Weights of a small class-conditioned image flow-matching model.
Model: 9.59M parameters, 48-pixel images, arch dit, norm layernorm, patch size [4, 4], layers 8, width 256.
Training: adamw at rate 0.00082, 15400 steps, batches of 192.
Data: trained on telescope images of galaxies (Galaxy Zoo DECaLS), 66.9 epochs.
Rows from block 5, named by matrix and row number. Rows with one number belong to one attention dimension. Each number is 50 + 12 x the weight over its row's rms, rounded and kept within 0 to 99. All counts start at 0.
# v: attention value (model.blocks.5.attn.v.weight, 256x256), inputs 0-127
# proj: attention output (model.blocks.5.attn.proj.weight, 256x256, transposed), outputs 0-127
v.141:40 57 42 63 51 33 46 68 34 47 58 61 50 42 42 85 84 56 76 63 38 60 49 42 37 57 57 51 69 60 67 62 39 54 32 62 41 56 47 70 58 59 67 20 21 48 68 48 47 28 68 50 58 25 38 49 51 61 56 37 49 50 15 51 23 71 50 62 56 52 38 53 62 45 76 60 51 59 70 46 65 36 76 67 56 71 41 58 33 51 45 44 44 34 54 61 45 44 44 56 41 46 35 52 42 34 41 56 50 45 49 40 38 43 48 44 42 42 33 63 61 51 73 36 48 78 42 59
proj.141:43 74 48 42 33 49 42 60 43 27 52 63 59 66 45 64 41 40 51 70 35 49 49 58 35 49 41 53 35 48 51 60 32 44 44 75 64 33 50 45 58 39 53 43 53 29 46 55 38 66 43 64 62 59 44 42 52 38 34 67 58 68 55 41 58 41 66 40 67 65 39 27 57 45 47 67 56 63 72 57 54 54 82 31 46 39 35 42 50 37 54 63 47 56 41 38 44 47 28 53 42 57 66 51 67 54 48 60 56 38 45 21 43 41 44 60 59 53 47 39 50 76 45 66 59 59 55 43
v.142:41 79 61 41 48 50 39 63 62 35 68 50 38 90 51 66 62 47 47 59 51 53 58 61 47 49 44 62 56 52 82 58 60 48 47 41 48 39 56 42 38 37 23 49 56 50 57 50 35 49 20 59 49 34 60 57 44 65 46 56 55 49 39 47 53 48 61 42 58 45 33 51 58 60 36 47 39 38 22 54 54 57 31 64 53 42 45 44 45 54 61 30 53 46 55 55 38 51 54 44 60 39 45 44 54 62 57 49 56 47 49 64 63 36 40 50 51 44 55 48 41 60 49 49 45 88 51 47
proj.142:44 52 52 57 50 60 51 52 66 54 59 46 45 32 56 55 56 41 25 36 75 45 48 40 42 57 48 55 42 34 58 45 58 42 40 57 46 45 71 57 42 67 66 48 51 48 54 57 50 34 76 43 43 46 45 26 47 70 29 41 37 90 51 57 45 47 37 35 47 33 60 57 49 55 55 45 48 40 33 40 57 43 12 40 56 34 26 54 39 61 43 65 11 40 47 48 50 63 43 64 44 43 53 54 55 53 48 39 47 43 47 18 53 57 39 49 75 38 36 52 61 55 44 34 43 45 57 53
v.143:56 92 45 41 57 47 55 42 67 33 43 50 47 82 66 31 45 34 49 51 24 51 61 61 58 51 49 57 51 52 82 49 75 56 62 36 54 40 20 50 48 51 48 64 73 53 39 58 40 59 62 63 43 55 47 53 60 31 51 55 49 38 47 64 55 44 46 53 61 80 53 36 52 45 29 38 31 59 35 53 54 35 36 54 61 43 54 49 38 56 61 52 49 52 54 43 61 59 56 57 59 44 39 38 49 18 55 41 75 33 15 43 33 54 21 47 34 65 38 66 56 41 39 45 46 44 64 32
proj.143:51 71 52 37 76 57 45 60 48 56 54 37 57 20 43 36 55 50 42 47 39 56 43 46 51 50 47 51 49 67 66 49 77 46 32 45 71 52 48 55 60 52 59 53 47 65 58 29 87 61 54 44 60 55 50 48 29 57 65 50 73 57 55 50 49 57 42 24 58 65 49 58 41 48 46 37 49 56 55 56 48 53 53 67 55 55 50 50 44 32 33 58 64 62 49 50 50 49 30 55 51 50 59 63 53 36 26 55 61 56 63 60 47 52 61 45 38 32 56 45 56 45 51 43 55 21 40 63
v.144:44 66 43 33 53 58 51 37 59 46 46 47 44 38 64 41 57 51 47 58 61 55 73 43 52 58 55 39 51 31 56 47 61 52 50 45 48 59 48 44 42 47 28 26 54 43 31 44 37 55 44 69 53 41 26 52 74 56 47 40 64 13 77 42 71 52 57 55 51 51 35 43 39 24 44 44 46 48 58 63 49 34 28 52 53 62 24 52 53 58 48 29 52 55 51 53 50 48 49 61 53 49 63 41 56 59 64 44 52 45 61 52 43 42 35 63 41 36 42 53 45 67 54 50 56 74 39 55
proj.144:40 27 64 46 53 42 42 35 47 41 58 67 34 28 60 54 53 45 22 34 44 45 22 55 52 47 60 54 61 41 57 67 77 60 29 48 42 57 59 43 49 55 44 55 36 53 54 62 38 53 45 46 48 56 62 49 42 38 44 40 23 57 66 39 45 83 55 58 45 51 38 48 44 42 48 45 47 55 72 52 68 48 40 58 53 41 57 45 62 64 65 36 62 47 38 54 47 54 64 56 35 39 41 47 60 39 66 49 31 59 64 58 36 58 62 42 53 46 21 41 68 43 50 45 42 87 41 42
v.145:41 59 43 51 51 58 53 33 54 48 48 43 51 80 49 44 48 58 36 56 50 55 37 58 58 49 40 53 53 52 64 47 62 48 40 38 61 54 32 44 41 33 36 55 40 36 46 51 53 56 46 65 44 29 41 52 42 67 43 51 63 19 38 57 53 44 32 56 57 68 56 44 58 55 50 48 62 41 43 47 41 57 17 48 40 54 70 55 55 54 51 56 43 47 55 50 46 62 51 61 45 52 50 33 48 52 51 54 46 41 64 69 47 28 60 33 52 79 54 25 65 32 55 57 49 43 50 51
proj.145:38 54 37 51 18 76 40 40 59 49 60 83 59 50 44 49 60 48 23 52 51 51 53 46 48 45 48 47 61 49 64 34 51 75 41 40 55 52 62 45 50 31 39 59 59 49 45 58 58 35 66 60 54 59 27 37 41 64 57 55 36 48 38 59 35 57 53 30 44 49 59 69 58 54 69 32 54 31 21 46 46 52 28 47 53 40 39 46 40 57 52 46 39 54 43 64 53 51 44 36 46 51 66 65 58 40 43 55 63 43 69 24 34 72 60 45 72 48 41 53 65 41 53 60 54 25 58 54
v.146:45 50 36 65 51 47 62 66 59 46 55 57 59 59 53 43 47 41 47 35 61 83 55 45 42 58 54 35 51 39 61 42 62 61 49 38 47 48 58 70 51 42 47 36 64 45 48 50 52 40 64 55 44 65 61 65 67 60 49 45 49 77 54 36 39 58 43 58 38 41 55 60 47 56 62 45 55 61 76 47 61 41 67 50 28 84 53 55 41 45 61 37 61 38 41 50 54 54 42 46 66 49 51 58 50 52 53 40 54 53 32 49 64 53 42 63 61 51 63 54 20 80 60 65 59 49 54 51
proj.146:49 42 67 63 64 56 64 54 58 58 49 43 47 37 54 50 42 48 31 39 68 50 45 55 42 53 45 45 68 42 56 56 65 27 49 44 46 42 70 46 46 59 42 41 39 52 58 51 45 50 80 42 46 67 48 37 46 23 38 41 56 33 51 53 53 49 39 50 38 49 54 67 53 49 45 78 50 48 46 50 47 70 89 40 59 40 62 47 55 53 45 63 24 55 49 45 58 54 23 55 35 47 52 45 42 63 40 44 52 56 43 41 66 15 53 41 39 33 42 45 58 45 36 44 58 55 45 58
v.147:61 39 55 56 44 48 41 45 52 44 28 55 43 61 51 59 26 38 38 54 40 45 52 66 58 45 31 46 51 46 28 53 54 45 48 57 39 56 49 53 50 45 63 76 38 55 63 56 68 44 72 34 45 36 45 36 58 35 50 62 46 41 36 65 41 45 66 51 59 60 54 41 56 49 33 67 63 51 28 49 50 47 57 53 49 41 55 53 41 37 51 60 68 48 57 51 39 41 53 60 43 47 43 32 47 71 28 52 28 52 44 46 32 53 60 40 45 50 34 41 88 19 50 50 30 65 39 59
proj.147:59 50 43 51 47 46 55 48 49 52 41 27 45 55 47 43 48 42 82 47 49 47 69 59 56 47 58 46 54 37 42 70 54 42 66 78 61 52 40 50 49 41 28 47 59 17 51 52 60 56 57 52 41 43 57 59 45 69 58 45 65 50 39 55 34 41 55 42 85 55 53 52 42 49 50 22 48 43 38 54 39 49 48 41 48 42 28 59 53 27 38 29 74 52 51 51 48 48 17 53 56 44 47 56 49 64 63 51 55 43 51 39 32 32 47 49 32 35 59 62 33 77 47 38 42 36 47 49
v.148:50 59 52 55 62 55 46 64 55 42 46 56 45 65 51 44 42 34 54 55 49 60 34 44 54 56 55 50 63 38 52 57 40 56 55 55 35 49 41 66 54 39 19 31 32 38 64 45 46 33 68 38 50 37 41 53 48 75 52 63 58 49 55 45 37 55 52 56 68 62 60 48 44 48 39 41 45 62 79 46 58 51 82 55 42 64 39 55 36 44 46 35 69 23 52 58 55 56 38 55 48 37 52 47 48 51 48 58 56 68 56 49 47 45 54 39 54 61 51 44 39 71 57 53 44 62 47 51
proj.148:45 44 48 62 38 52 73 55 54 48 63 49 48 41 39 52 39 50 48 46 47 52 45 62 32 52 51 41 54 37 50 56 37 40 45 75 46 50 65 49 39 60 70 45 41 44 58 52 57 60 71 48 57 52 57 53 60 25 41 42 74 46 61 61 54 42 52 60 67 59 51 62 52 34 55 82 40 45 53 43 39 44 82 53 49 50 66 47 39 38 38 62 67 76 37 42 45 59 17 55 39 39 55 46 70 52 59 53 45 57 45 77 50 51 37 57 46 33 51 34 47 60 46 27 30 60 44 47
v.149:53 58 57 47 44 35 45 38 59 37 46 47 45 19 32 46 64 50 58 38 35 57 64 46 38 50 47 54 57 44 54 51 41 37 76 61 53 46 39 50 50 47 71 40 32 50 33 54 42 30 54 54 38 55 57 33 52 39 48 60 30 59 43 29 49 45 49 50 32 36 43 26 46 45 19 41 49 34 28 48 64 56 43 59 39 52 78 58 44 61 50 61 49 45 52 52 54 46 58 57 61 59 37 73 56 55 44 48 47 40 20 54 72 54 39 56 53 50 50 84 59 56 38 63 78 63 52 62
proj.149:58 54 29 46 48 32 65 57 55 45 53 45 48 58 61 50 48 50 37 41 32 53 73 34 37 44 63 60 25 34 30 77 45 70 50 72 66 49 38 47 46 67 37 38 68 47 47 48 60 61 30 62 51 53 36 46 48 58 69 40 41 58 61 42 59 57 56 56 27 51 34 55 53 44 30 34 40 41 43 50 55 44 25 30 47 46 32 41 48 47 61 28 70 47 42 43 54 44 61 45 45 51 53 43 56 52 78 41 29 52 50 54 49 41 60 51 64 34 64 51 48 26 65 57 59 72 40 36
v.150:49 34 48 49 55 49 46 61 57 47 72 43 49 63 46 64 52 52 59 29 55 56 42 65 41 80 71 24 68 44 55 29 53 39 46 56 71 66 54 63 37 44 61 30 58 34 62 45 28 49 78 64 57 28 45 43 51 65 54 36 51 51 66 39 65 65 32 53 37 49 51 40 40 36 61 44 36 58 65 48 51 54 58 45 41 79 43 50 42 51 51 50 55 51 51 56 49 60 44 50 55 50 43 48 48 71 61 48 73 63 26 33 53 49 31 27 50 59 61 46 30 23 35 38 51 55 46 63
proj.150:48 54 45 53 67 46 58 49 58 32 45 82 35 54 52 63 42 55 13 67 51 40 29 56 40 42 58 48 77 46 58 48 45 65 55 45 59 59 54 51 40 20 54 51 44 72 43 58 63 56 32 50 61 53 52 74 61 27 67 56 48 36 71 48 51 63 38 62 64 50 20 35 65 58 41 58 59 59 58 46 55 51 58 37 46 56 35 41 49 47 51 58 98 79 56 41 46 61 58 54 41 37 61 46 61 49 49 56 26 53 69 49 26 40 57 50 55 56 34 47 39 47 50 55 71 62 37 43
v.151:51 64 44 57 53 50 47 69 56 49 47 48 47 48 41 37 37 45 42 48 56 79 42 36 44 51 41 34 45 43 55 51 46 43 56 54 59 53 30 56 52 46 26 26 42 40 55 44 41 52 67 53 43 41 42 46 54 66 50 56 55 62 44 43 56 61 45 41 54 40 70 39 52 36 39 39 42 59 89 45 54 54 86 47 35 78 51 49 30 56 55 46 53 28 44 53 68 69 44 54 58 50 53 56 41 49 54 53 56 55 53 41 60 56 42 50 58 58 50 52 33 58 53 54 40 52 48 47
proj.151:52 58 60 64 41 44 75 65 54 46 76 73 56 38 56 46 39 39 28 41 46 57 48 44 38 53 61 58 46 52 53 46 44 37 55 72 57 55 53 43 29 35 53 57 43 57 39 60 51 38 47 57 40 41 49 46 53 16 39 53 69 26 53 38 43 47 56 66 55 47 46 73 65 45 45 76 51 37 41 46 41 56 78 54 53 48 58 42 37 33 45 49 69 75 49 40 58 67 47 48 48 49 49 47 69 54 45 55 39 52 68 57 55 56 53 52 58 33 54 53 44 50 63 40 54 54 38 44
v.152:39 33 50 49 50 54 38 11 52 45 69 58 50 42 62 58 75 53 68 57 29 34 37 53 58 37 64 44 45 45 48 43 64 48 68 47 56 61 52 39 50 37 47 51 72 62 46 48 36 48 55 47 46 39 43 59 61 35 55 43 56 47 57 54 51 23 46 55 51 57 44 57 44 60 34 60 52 60 18 55 50 52 13 45 74 22 30 43 57 60 47 50 48 64 44 52 33 33 57 38 39 47 41 40 53 60 60 48 41 51 52 57 51 68 52 44 32 44 58 49 45 42 50 31 56 50 47 49
proj.152:46 42 46 31 64 60 38 58 47 58 31 19 45 63 46 52 56 56 38 75 45 50 53 66 65 40 61 37 65 53 54 60 53 43 33 37 51 46 44 46 50 63 45 47 46 55 63 49 60 46 60 58 65 47 59 48 45 50 58 50 36 72 39 49 54 54 41 39 40 41 44 36 57 54 44 58 41 54 78 52 53 49 20 64 51 43 46 46 53 57 35 71 45 38 36 64 57 56 49 33 41 48 49 53 55 49 57 50 48 47 23 81 44 79 42 45 45 43 67 42 46 41 45 43 55 50 51 51
v.153:56 57 53 60 40 50 53 34 45 60 51 64 51 67 51 71 67 54 52 55 63 48 55 59 44 47 49 33 41 51 56 58 43 48 52 44 32 45 31 37 51 54 64 80 79 65 42 52 53 24 66 51 45 48 46 55 62 27 49 24 48 61 49 58 55 39 64 57 46 52 44 34 61 58 59 44 36 48 23 55 48 58 28 59 61 21 33 55 64 47 52 58 50 61 51 56 47 24 48 52 54 50 49 59 43 43 51 50 50 46 47 36 43 50 37 47 37 40 57 71 49 35 39 48 55 41 54 49
proj.153:59 62 54 31 74 54 27 52 48 33 32 26 54 54 34 58 64 50 70 62 69 49 52 77 69 65 45 45 34 49 46 65 39 46 52 51 54 55 40 40 56 50 35 41 55 41 69 39 45 51 68 51 56 44 69 49 44 62 36 57 51 63 58 50 48 35 38 46 29 60 45 34 50 46 40 46 41 59 50 46 65 47 37 49 56 35 43 46 56 56 43 56 41 43 54 68 48 44 39 49 53 56 45 54 40 59 34 55 56 47 37 43 39 41 60 47 27 38 68 52 58 55 48 39 45 28 53 55
v.154:49 61 39 59 55 64 55 52 53 35 68 46 52 43 49 58 62 43 53 59 50 56 55 34 50 48 44 48 64 54 65 47 33 33 51 62 53 58 50 54 50 35 41 30 17 40 54 48 50 55 53 67 47 33 37 52 54 86 49 52 49 63 45 57 41 73 39 57 43 35 58 47 47 67 71 36 41 50 71 44 48 64 75 54 36 71 64 58 41 44 61 56 63 33 43 54 49 67 40 50 63 41 60 74 58 34 41 59 60 66 48 60 48 48 23 45 62 61 74 50 40 59 43 58 46 34 42 45
proj.154:52 68 52 48 31 59 58 44 64 65 61 62 69 43 50 43 59 55 51 30 54 43 54 34 39 51 49 50 36 58 65 45 51 49 63 86 36 39 59 53 38 50 57 48 54 45 41 47 44 50 49 38 50 33 46 39 46 35 60 48 61 47 71 44 49 53 55 38 50 42 54 68 57 43 52 82 59 41 35 54 49 40 61 53 43 39 55 39 59 27 62 66 56 74 41 40 56 55 46 46 33 47 25 42 60 69 52 62 54 59 56 57 53 45 50 41 74 38 39 38 38 63 64 55 50 54 35 33
v.155:45 56 55 59 56 69 52 60 56 64 39 70 60 40 45 55 44 47 70 42 40 79 44 44 39 43 42 56 43 42 57 38 57 35 69 51 71 31 51 62 50 50 48 30 34 46 41 42 50 63 68 46 53 40 48 42 54 74 40 70 43 49 64 41 32 72 48 50 38 74 66 59 59 62 76 65 51 60 78 55 47 52 75 51 49 74 66 41 38 45 45 50 76 26 47 40 51 48 44 51 61 41 41 39 45 28 48 55 55 49 35 65 48 45 48 57 59 78 76 50 63 49 67 42 36 37 53 43
proj.155:56 55 61 57 33 47 62 67 52 55 29 42 47 47 42 53 43 53 64 18 56 48 67 35 26 59 49 42 72 42 48 58 54 37 43 61 69 55 61 46 39 49 44 45 50 28 53 45 70 58 75 48 58 32 51 63 45 39 54 45 69 42 60 46 48 45 58 42 54 66 51 64 57 46 49 51 58 33 43 53 41 43 66 53 53 63 53 51 41 47 51 69 42 61 34 36 45 40 29 51 35 44 63 48 58 52 55 52 53 48 50 54 72 33 45 58 43 34 54 61 49 44 53 39 35 42 45 39
v.156:53 41 40 54 54 61 47 60 58 51 44 37 60 59 45 43 43 46 75 74 29 53 51 38 42 40 43 66 60 45 70 43 48 23 65 71 61 50 35 51 44 37 37 23 16 46 51 49 54 50 40 45 45 46 39 53 45 59 50 84 37 33 51 58 35 48 36 54 47 59 70 47 49 45 48 52 49 39 63 49 58 47 74 39 48 60 69 45 39 53 52 54 51 45 57 54 65 57 47 49 55 46 54 47 48 50 48 45 47 50 31 62 58 55 44 55 71 53 39 63 73 49 68 52 46 51 54 47
proj.156:50 61 34 59 23 51 74 56 58 49 54 65 61 40 58 46 36 50 47 46 25 49 44 37 32 47 67 54 47 56 57 56 48 74 45 64 50 51 33 53 48 42 54 51 51 52 35 47 74 44 29 54 48 44 46 37 41 43 75 47 47 46 56 49 45 43 51 44 67 48 59 53 55 54 60 42 46 42 42 51 53 45 41 43 46 51 46 53 37 37 59 44 75 54 31 39 49 55 67 43 52 44 45 51 73 49 67 62 41 49 56 64 50 72 49 41 77 50 50 57 40 35 51 64 51 48 50 44
v.157:38 63 53 49 35 32 50 50 45 68 21 38 36 44 50 40 39 34 37 25 52 58 60 48 62 47 42 44 36 53 55 37 56 58 45 42 47 42 36 38 47 51 56 39 58 45 43 53 48 42 17 63 55 47 55 60 40 38 59 75 56 55 54 33 69 53 62 52 41 51 52 34 37 48 32 41 51 42 25 50 50 60 43 53 53 58 58 53 55 50 43 37 24 65 45 53 50 58 58 58 57 62 40 42 50 46 54 48 67 42 54 37 45 46 51 49 53 60 37 29 55 64 50 56 49 33 46 52
proj.157:41 51 54 59 64 54 41 54 41 56 69 59 29 54 50 35 50 48 44 48 52 52 67 46 56 57 52 62 25 49 44 54 47 76 78 40 51 43 32 43 53 33 52 60 47 53 50 51 43 49 18 42 54 43 49 50 58 61 78 44 45 47 63 48 52 58 56 30 52 38 44 52 46 39 47 17 45 61 45 49 44 41 23 57 54 54 38 46 50 43 56 41 41 46 38 56 53 57 86 54 43 59 54 58 43 52 55 44 43 54 56 34 39 29 53 50 45 65 36 33 53 23 38 55 75 22 39 64
v.158:50 46 58 43 41 43 38 36 61 55 40 49 45 57 55 50 55 52 47 65 28 22 48 51 57 26 66 51 57 40 50 51 60 37 55 50 36 57 61 40 48 50 47 71 57 60 49 54 57 43 20 61 42 40 48 45 40 24 48 57 57 38 52 55 54 32 75 53 44 66 48 53 43 49 47 77 54 53 14 68 55 49 16 49 79 27 48 42 80 49 44 30 54 54 52 48 42 36 58 47 36 57 45 55 54 45 50 47 51 23 56 54 42 58 53 55 47 42 36 53 74 35 49 42 47 50 44 45
proj.158:60 47 45 40 61 44 35 59 61 43 36 24 38 51 56 46 62 54 65 68 37 50 53 55 43 48 58 47 48 57 52 55 46 45 32 44 51 39 41 51 51 61 67 63 52 38 48 43 50 53 59 38 53 35 50 60 50 75 55 55 34 73 60 47 42 46 46 32 43 55 41 25 40 41 65 25 43 54 54 50 51 61 12 53 54 61 62 58 48 59 50 59 38 38 49 66 51 52 52 43 59 45 52 47 50 46 68 58 41 37 33 59 42 63 48 39 57 47 62 48 51 62 56 38 49 47 43 45
v.159:44 50 45 51 59 39 45 32 49 34 60 44 48 74 48 69 38 48 53 36 71 61 59 64 43 49 50 49 53 51 58 41 56 32 27 48 35 52 35 46 39 56 69 34 51 55 64 45 48 51 62 63 56 42 44 41 48 42 47 39 45 68 56 40 55 65 53 44 39 24 47 52 39 54 53 62 45 40 72 49 47 51 82 61 50 72 49 53 40 68 51 69 36 58 45 55 57 68 30 61 43 56 42 58 50 59 54 54 57 37 01 33 69 44 51 35 43 41 40 70 27 54 65 40 60 31 50 46
proj.159:40 66 57 49 81 47 59 53 37 48 68 80 55 42 42 39 51 38 40 65 48 56 45 62 39 39 48 53 36 42 56 51 68 64 60 24 70 51 46 52 40 51 49 59 47 70 47 58 50 40 00 54 55 66 52 57 45 30 63 45 54 35 72 49 48 58 60 55 53 42 51 23 59 60 22 46 56 67 42 52 51 50 68 49 46 55 29 53 61 46 49 51 78 45 58 50 53 48 70 58 49 48 53 51 60 47 39 42 62 41 52 69 57 64 38 68 51 65 40 44 50 66 58 61 66 23 49 63
v.160:36 74 46 63 61 06 58 43 57 66 65 64 40 59 54 46 54 37 40 52 48 47 41 43 60 77 47 54 57 58 48 43 67 58 58 60 41 47 41 51 61 57 18 32 50 59 58 48 44 32 70 56 53 66 13 48 51 56 58 70 52 60 58 47 62 31 61 54 47 49 53 58 36 36 29 84 63 60 82 56 56 60 56 52 59 47 42 57 54 46 49 29 57 44 45 49 50 44 57 68 49 62 41 40 40 50 48 45 44 63 66 43 17 51 55 59 54 32 49 23 39 66 68 51 47 82 51 44
proj.160:56 49 57 56 41 32 51 64 57 46 83 44 56 45 37 52 23 54 65 18 52 48 53 58 45 55 63 67 67 55 56 62 36 42 50 46 36 45 60 54 50 63 55 53 53 50 41 48 58 68 28 40 59 71 62 61 53 48 32 49 27 59 56 38 49 54 33 42 71 52 52 53 50 47 34 12 53 42 29 50 46 31 34 52 47 44 27 45 41 61 37 32 30 51 52 42 46 44 88 40 59 61 60 52 49 44 69 49 62 54 33 47 45 47 57 48 54 88 63 38 36 49 46 61 56 46 36 52
v.161:57 31 57 40 56 71 49 50 60 37 72 40 62 43 32 44 47 71 50 56 51 53 51 57 32 84 59 10 64 57 52 61 36 52 43 51 59 53 67 48 48 63 59 37 53 50 48 43 53 36 46 70 57 52 66 41 36 47 48 46 44 49 63 49 59 72 39 46 44 66 57 53 63 71 69 24 28 41 36 51 55 55 43 39 46 53 38 42 59 36 55 80 55 55 52 49 49 41 40 46 54 50 34 62 49 64 37 52 65 59 65 58 61 44 25 49 55 38 62 72 43 46 31 51 39 40 48 54
proj.161:47 65 38 32 19 41 52 51 54 56 44 31 52 49 41 47 56 54 77 46 63 53 45 37 41 76 43 43 61 48 52 52 52 48 38 49 58 50 44 54 45 55 48 40 39 55 42 44 53 50 75 35 55 40 35 41 67 51 42 57 57 72 59 37 48 29 35 57 37 57 27 18 49 70 40 79 45 42 78 46 57 40 61 45 48 43 64 50 44 62 59 70 72 47 53 48 42 28 32 42 49 43 64 37 43 66 64 55 42 48 66 45 59 48 47 44 63 52 36 49 39 43 66 47 54 37 50 36
v.162:60 33 54 41 32 76 43 63 52 43 58 52 53 67 60 51 58 56 55 55 70 67 51 70 47 73 67 28 39 46 43 50 33 44 30 58 58 44 75 40 41 43 70 35 60 43 53 44 57 45 54 56 51 39 60 42 36 32 44 48 57 33 53 73 69 64 55 53 45 62 42 57 49 54 76 34 45 39 41 40 45 46 40 56 55 67 36 41 48 52 47 59 23 46 57 38 51 42 46 42 61 57 56 36 55 82 56 55 42 47 54 54 68 60 66 27 61 64 47 50 47 52 60 53 47 20 49 53
proj.162:56 67 40 36 40 52 59 50 44 54 60 57 52 23 70 53 74 45 42 67 58 44 49 44 76 57 48 33 30 47 50 58 32 46 38 55 70 53 36 55 41 49 61 44 46 65 67 34 40 53 56 31 60 61 50 48 52 43 34 36 43 65 53 70 29 55 61 44 27 73 37 42 52 36 60 76 61 42 55 54 45 48 47 48 52 35 24 58 58 46 67 90 48 46 40 50 49 52 44 46 43 46 34 51 59 67 65 59 56 51 61 62 57 53 33 77 68 46 49 53 63 60 37 42 43 57 59 53
v.163:58 29 53 53 44 89 45 44 61 34 56 37 71 56 44 45 56 68 73 70 42 45 53 61 46 76 66 24 45 40 39 50 46 51 48 42 53 58 63 39 59 61 58 72 47 62 45 46 45 36 39 63 44 57 48 35 43 33 54 26 44 50 56 46 42 59 43 44 57 62 62 43 56 70 84 46 32 71 27 44 52 58 41 51 57 35 41 47 64 35 56 72 57 48 44 47 39 33 49 45 39 58 42 73 56 50 49 51 45 57 61 55 62 54 23 50 47 54 64 82 54 32 45 43 61 35 46 47
proj.163:53 47 49 42 46 58 49 47 63 56 33 46 68 39 54 44 60 50 39 55 44 56 45 41 60 64 45 37 48 30 38 51 52 48 39 52 59 49 41 47 55 37 22 58 58 38 56 52 57 52 50 44 31 50 54 65 51 54 36 47 59 62 45 39 61 38 42 54 26 61 38 21 53 69 17 66 49 64 81 52 62 49 66 56 54 58 63 59 64 63 62 54 85 39 34 59 49 44 47 47 53 42 48 40 43 47 40 49 59 47 56 48 65 66 54 49 51 57 30 60 51 47 43 50 63 40 22 51
v.164:60 58 46 36 62 28 53 48 45 47 54 40 46 44 60 46 67 42 39 48 45 47 43 51 58 06 54 62 40 40 61 44 46 47 38 56 61 56 35 48 48 40 43 74 57 36 52 41 45 54 41 32 63 52 47 63 43 62 38 31 50 63 45 36 51 34 58 55 36 50 45 56 54 34 29 51 53 45 65 41 42 35 47 61 46 42 48 46 42 59 68 31 70 59 59 46 63 60 67 67 47 32 60 57 53 47 64 39 32 47 28 42 47 47 33 34 57 43 46 26 67 50 35 61 53 59 32 61
proj.164:63 36 48 54 25 47 34 51 44 45 47 69 47 45 64 66 55 51 80 34 73 60 62 40 53 30 52 55 49 54 70 50 46 66 43 44 60 46 69 54 42 54 64 46 56 62 38 45 53 57 32 57 51 53 55 44 49 48 34 56 37 59 55 30 57 47 59 45 59 38 56 44 54 44 52 44 45 65 17 50 41 67 54 40 59 49 51 64 47 58 52 08 56 47 62 58 47 54 31 54 55 35 46 44 36 47 48 51 69 48 33 29 31 33 62 57 62 50 39 46 56 74 47 63 62 62 40 46
v.165:41 44 43 55 54 28 56 49 29 54 26 48 36 58 40 65 67 39 43 69 57 40 63 59 58 04 60 46 42 39 31 48 60 56 50 43 43 45 39 54 58 56 34 61 60 46 39 41 52 51 64 50 56 60 50 66 63 53 52 56 52 49 46 45 49 39 52 53 62 37 54 55 43 29 48 69 64 76 53 39 42 70 49 59 46 44 47 54 49 58 53 11 71 44 48 64 54 31 51 65 55 51 64 33 43 46 50 36 36 55 51 24 50 54 80 62 45 47 42 59 52 44 61 44 68 37 38 59
proj.165:45 59 42 58 35 62 56 54 34 59 46 74 49 52 34 47 34 42 29 54 34 57 35 55 63 23 52 32 65 29 42 58 42 66 44 51 48 55 45 50 53 54 46 57 71 49 49 46 54 49 23 50 32 59 49 35 35 59 26 48 58 09 60 43 38 46 55 42 49 57 53 60 51 47 45 22 51 45 39 61 40 15 44 44 48 41 56 52 52 32 44 21 73 61 36 47 42 46 49 40 51 54 46 61 60 39 56 46 53 49 40 30 48 55 50 43 54 69 57 75 59 59 50 72 44 41 41 41
v.166:47 70 52 56 38 62 55 52 55 65 40 46 55 56 53 32 51 41 62 53 42 47 52 44 55 99 56 51 59 58 32 56 61 48 47 54 62 43 56 42 53 51 47 58 22 70 53 42 45 42 44 72 57 62 12 49 56 59 49 82 41 61 73 64 54 52 58 45 47 59 43 61 49 36 53 78 47 27 62 58 49 38 54 61 61 52 61 50 49 10 39 42 51 46 51 52 40 41 44 60 48 52 46 36 54 66 35 51 67 53 54 55 30 53 31 47 63 38 56 55 50 46 48 41 42 45 57 40
proj.166:55 30 51 51 82 64 45 55 58 54 54 27 56 48 57 39 57 41 67 36 36 51 51 52 43 79 55 55 30 56 42 60 61 47 52 69 52 53 63 55 49 68 55 51 61 58 49 35 71 59 66 37 39 58 67 52 43 51 49 45 65 53 70 75 46 33 51 45 58 59 72 19 56 45 56 22 47 69 58 48 67 66 72 63 60 46 52 46 46 45 39 67 46 36 46 43 55 52 35 66 40 41 50 57 34 63 55 40 47 52 56 64 52 51 61 52 36 43 49 51 62 51 62 52 53 53 51 46
v.167:54 69 52 59 66 11 48 36 57 52 62 49 51 42 70 42 48 48 54 26 50 54 36 56 60 22 48 48 57 41 43 57 34 53 48 42 40 51 76 57 58 52 54 39 56 47 52 50 58 39 63 42 50 61 49 61 36 52 47 31 43 61 56 45 30 45 55 44 30 68 60 63 50 57 69 64 41 66 79 54 41 44 74 51 51 61 45 50 30 70 46 64 77 51 50 46 47 46 53 64 49 37 42 67 44 42 59 53 39 80 48 44 67 51 52 58 51 47 48 23 36 45 57 39 56 57 57 49
proj.167:57 34 46 66 33 30 67 66 51 45 48 56 57 44 69 43 71 48 44 16 62 51 55 28 40 54 54 57 52 44 40 42 29 60 56 40 48 62 52 43 49 36 43 59 60 40 33 62 37 56 22 53 35 61 41 40 63 48 74 56 46 22 53 61 62 52 42 58 31 43 52 80 48 52 16 30 43 45 18 55 63 61 31 54 54 54 55 42 44 61 45 33 55 46 52 52 48 44 73 38 55 28 53 37 42 46 50 54 60 39 46 43 68 24 50 39 56 50 52 34 40 40 45 53 64 73 55 55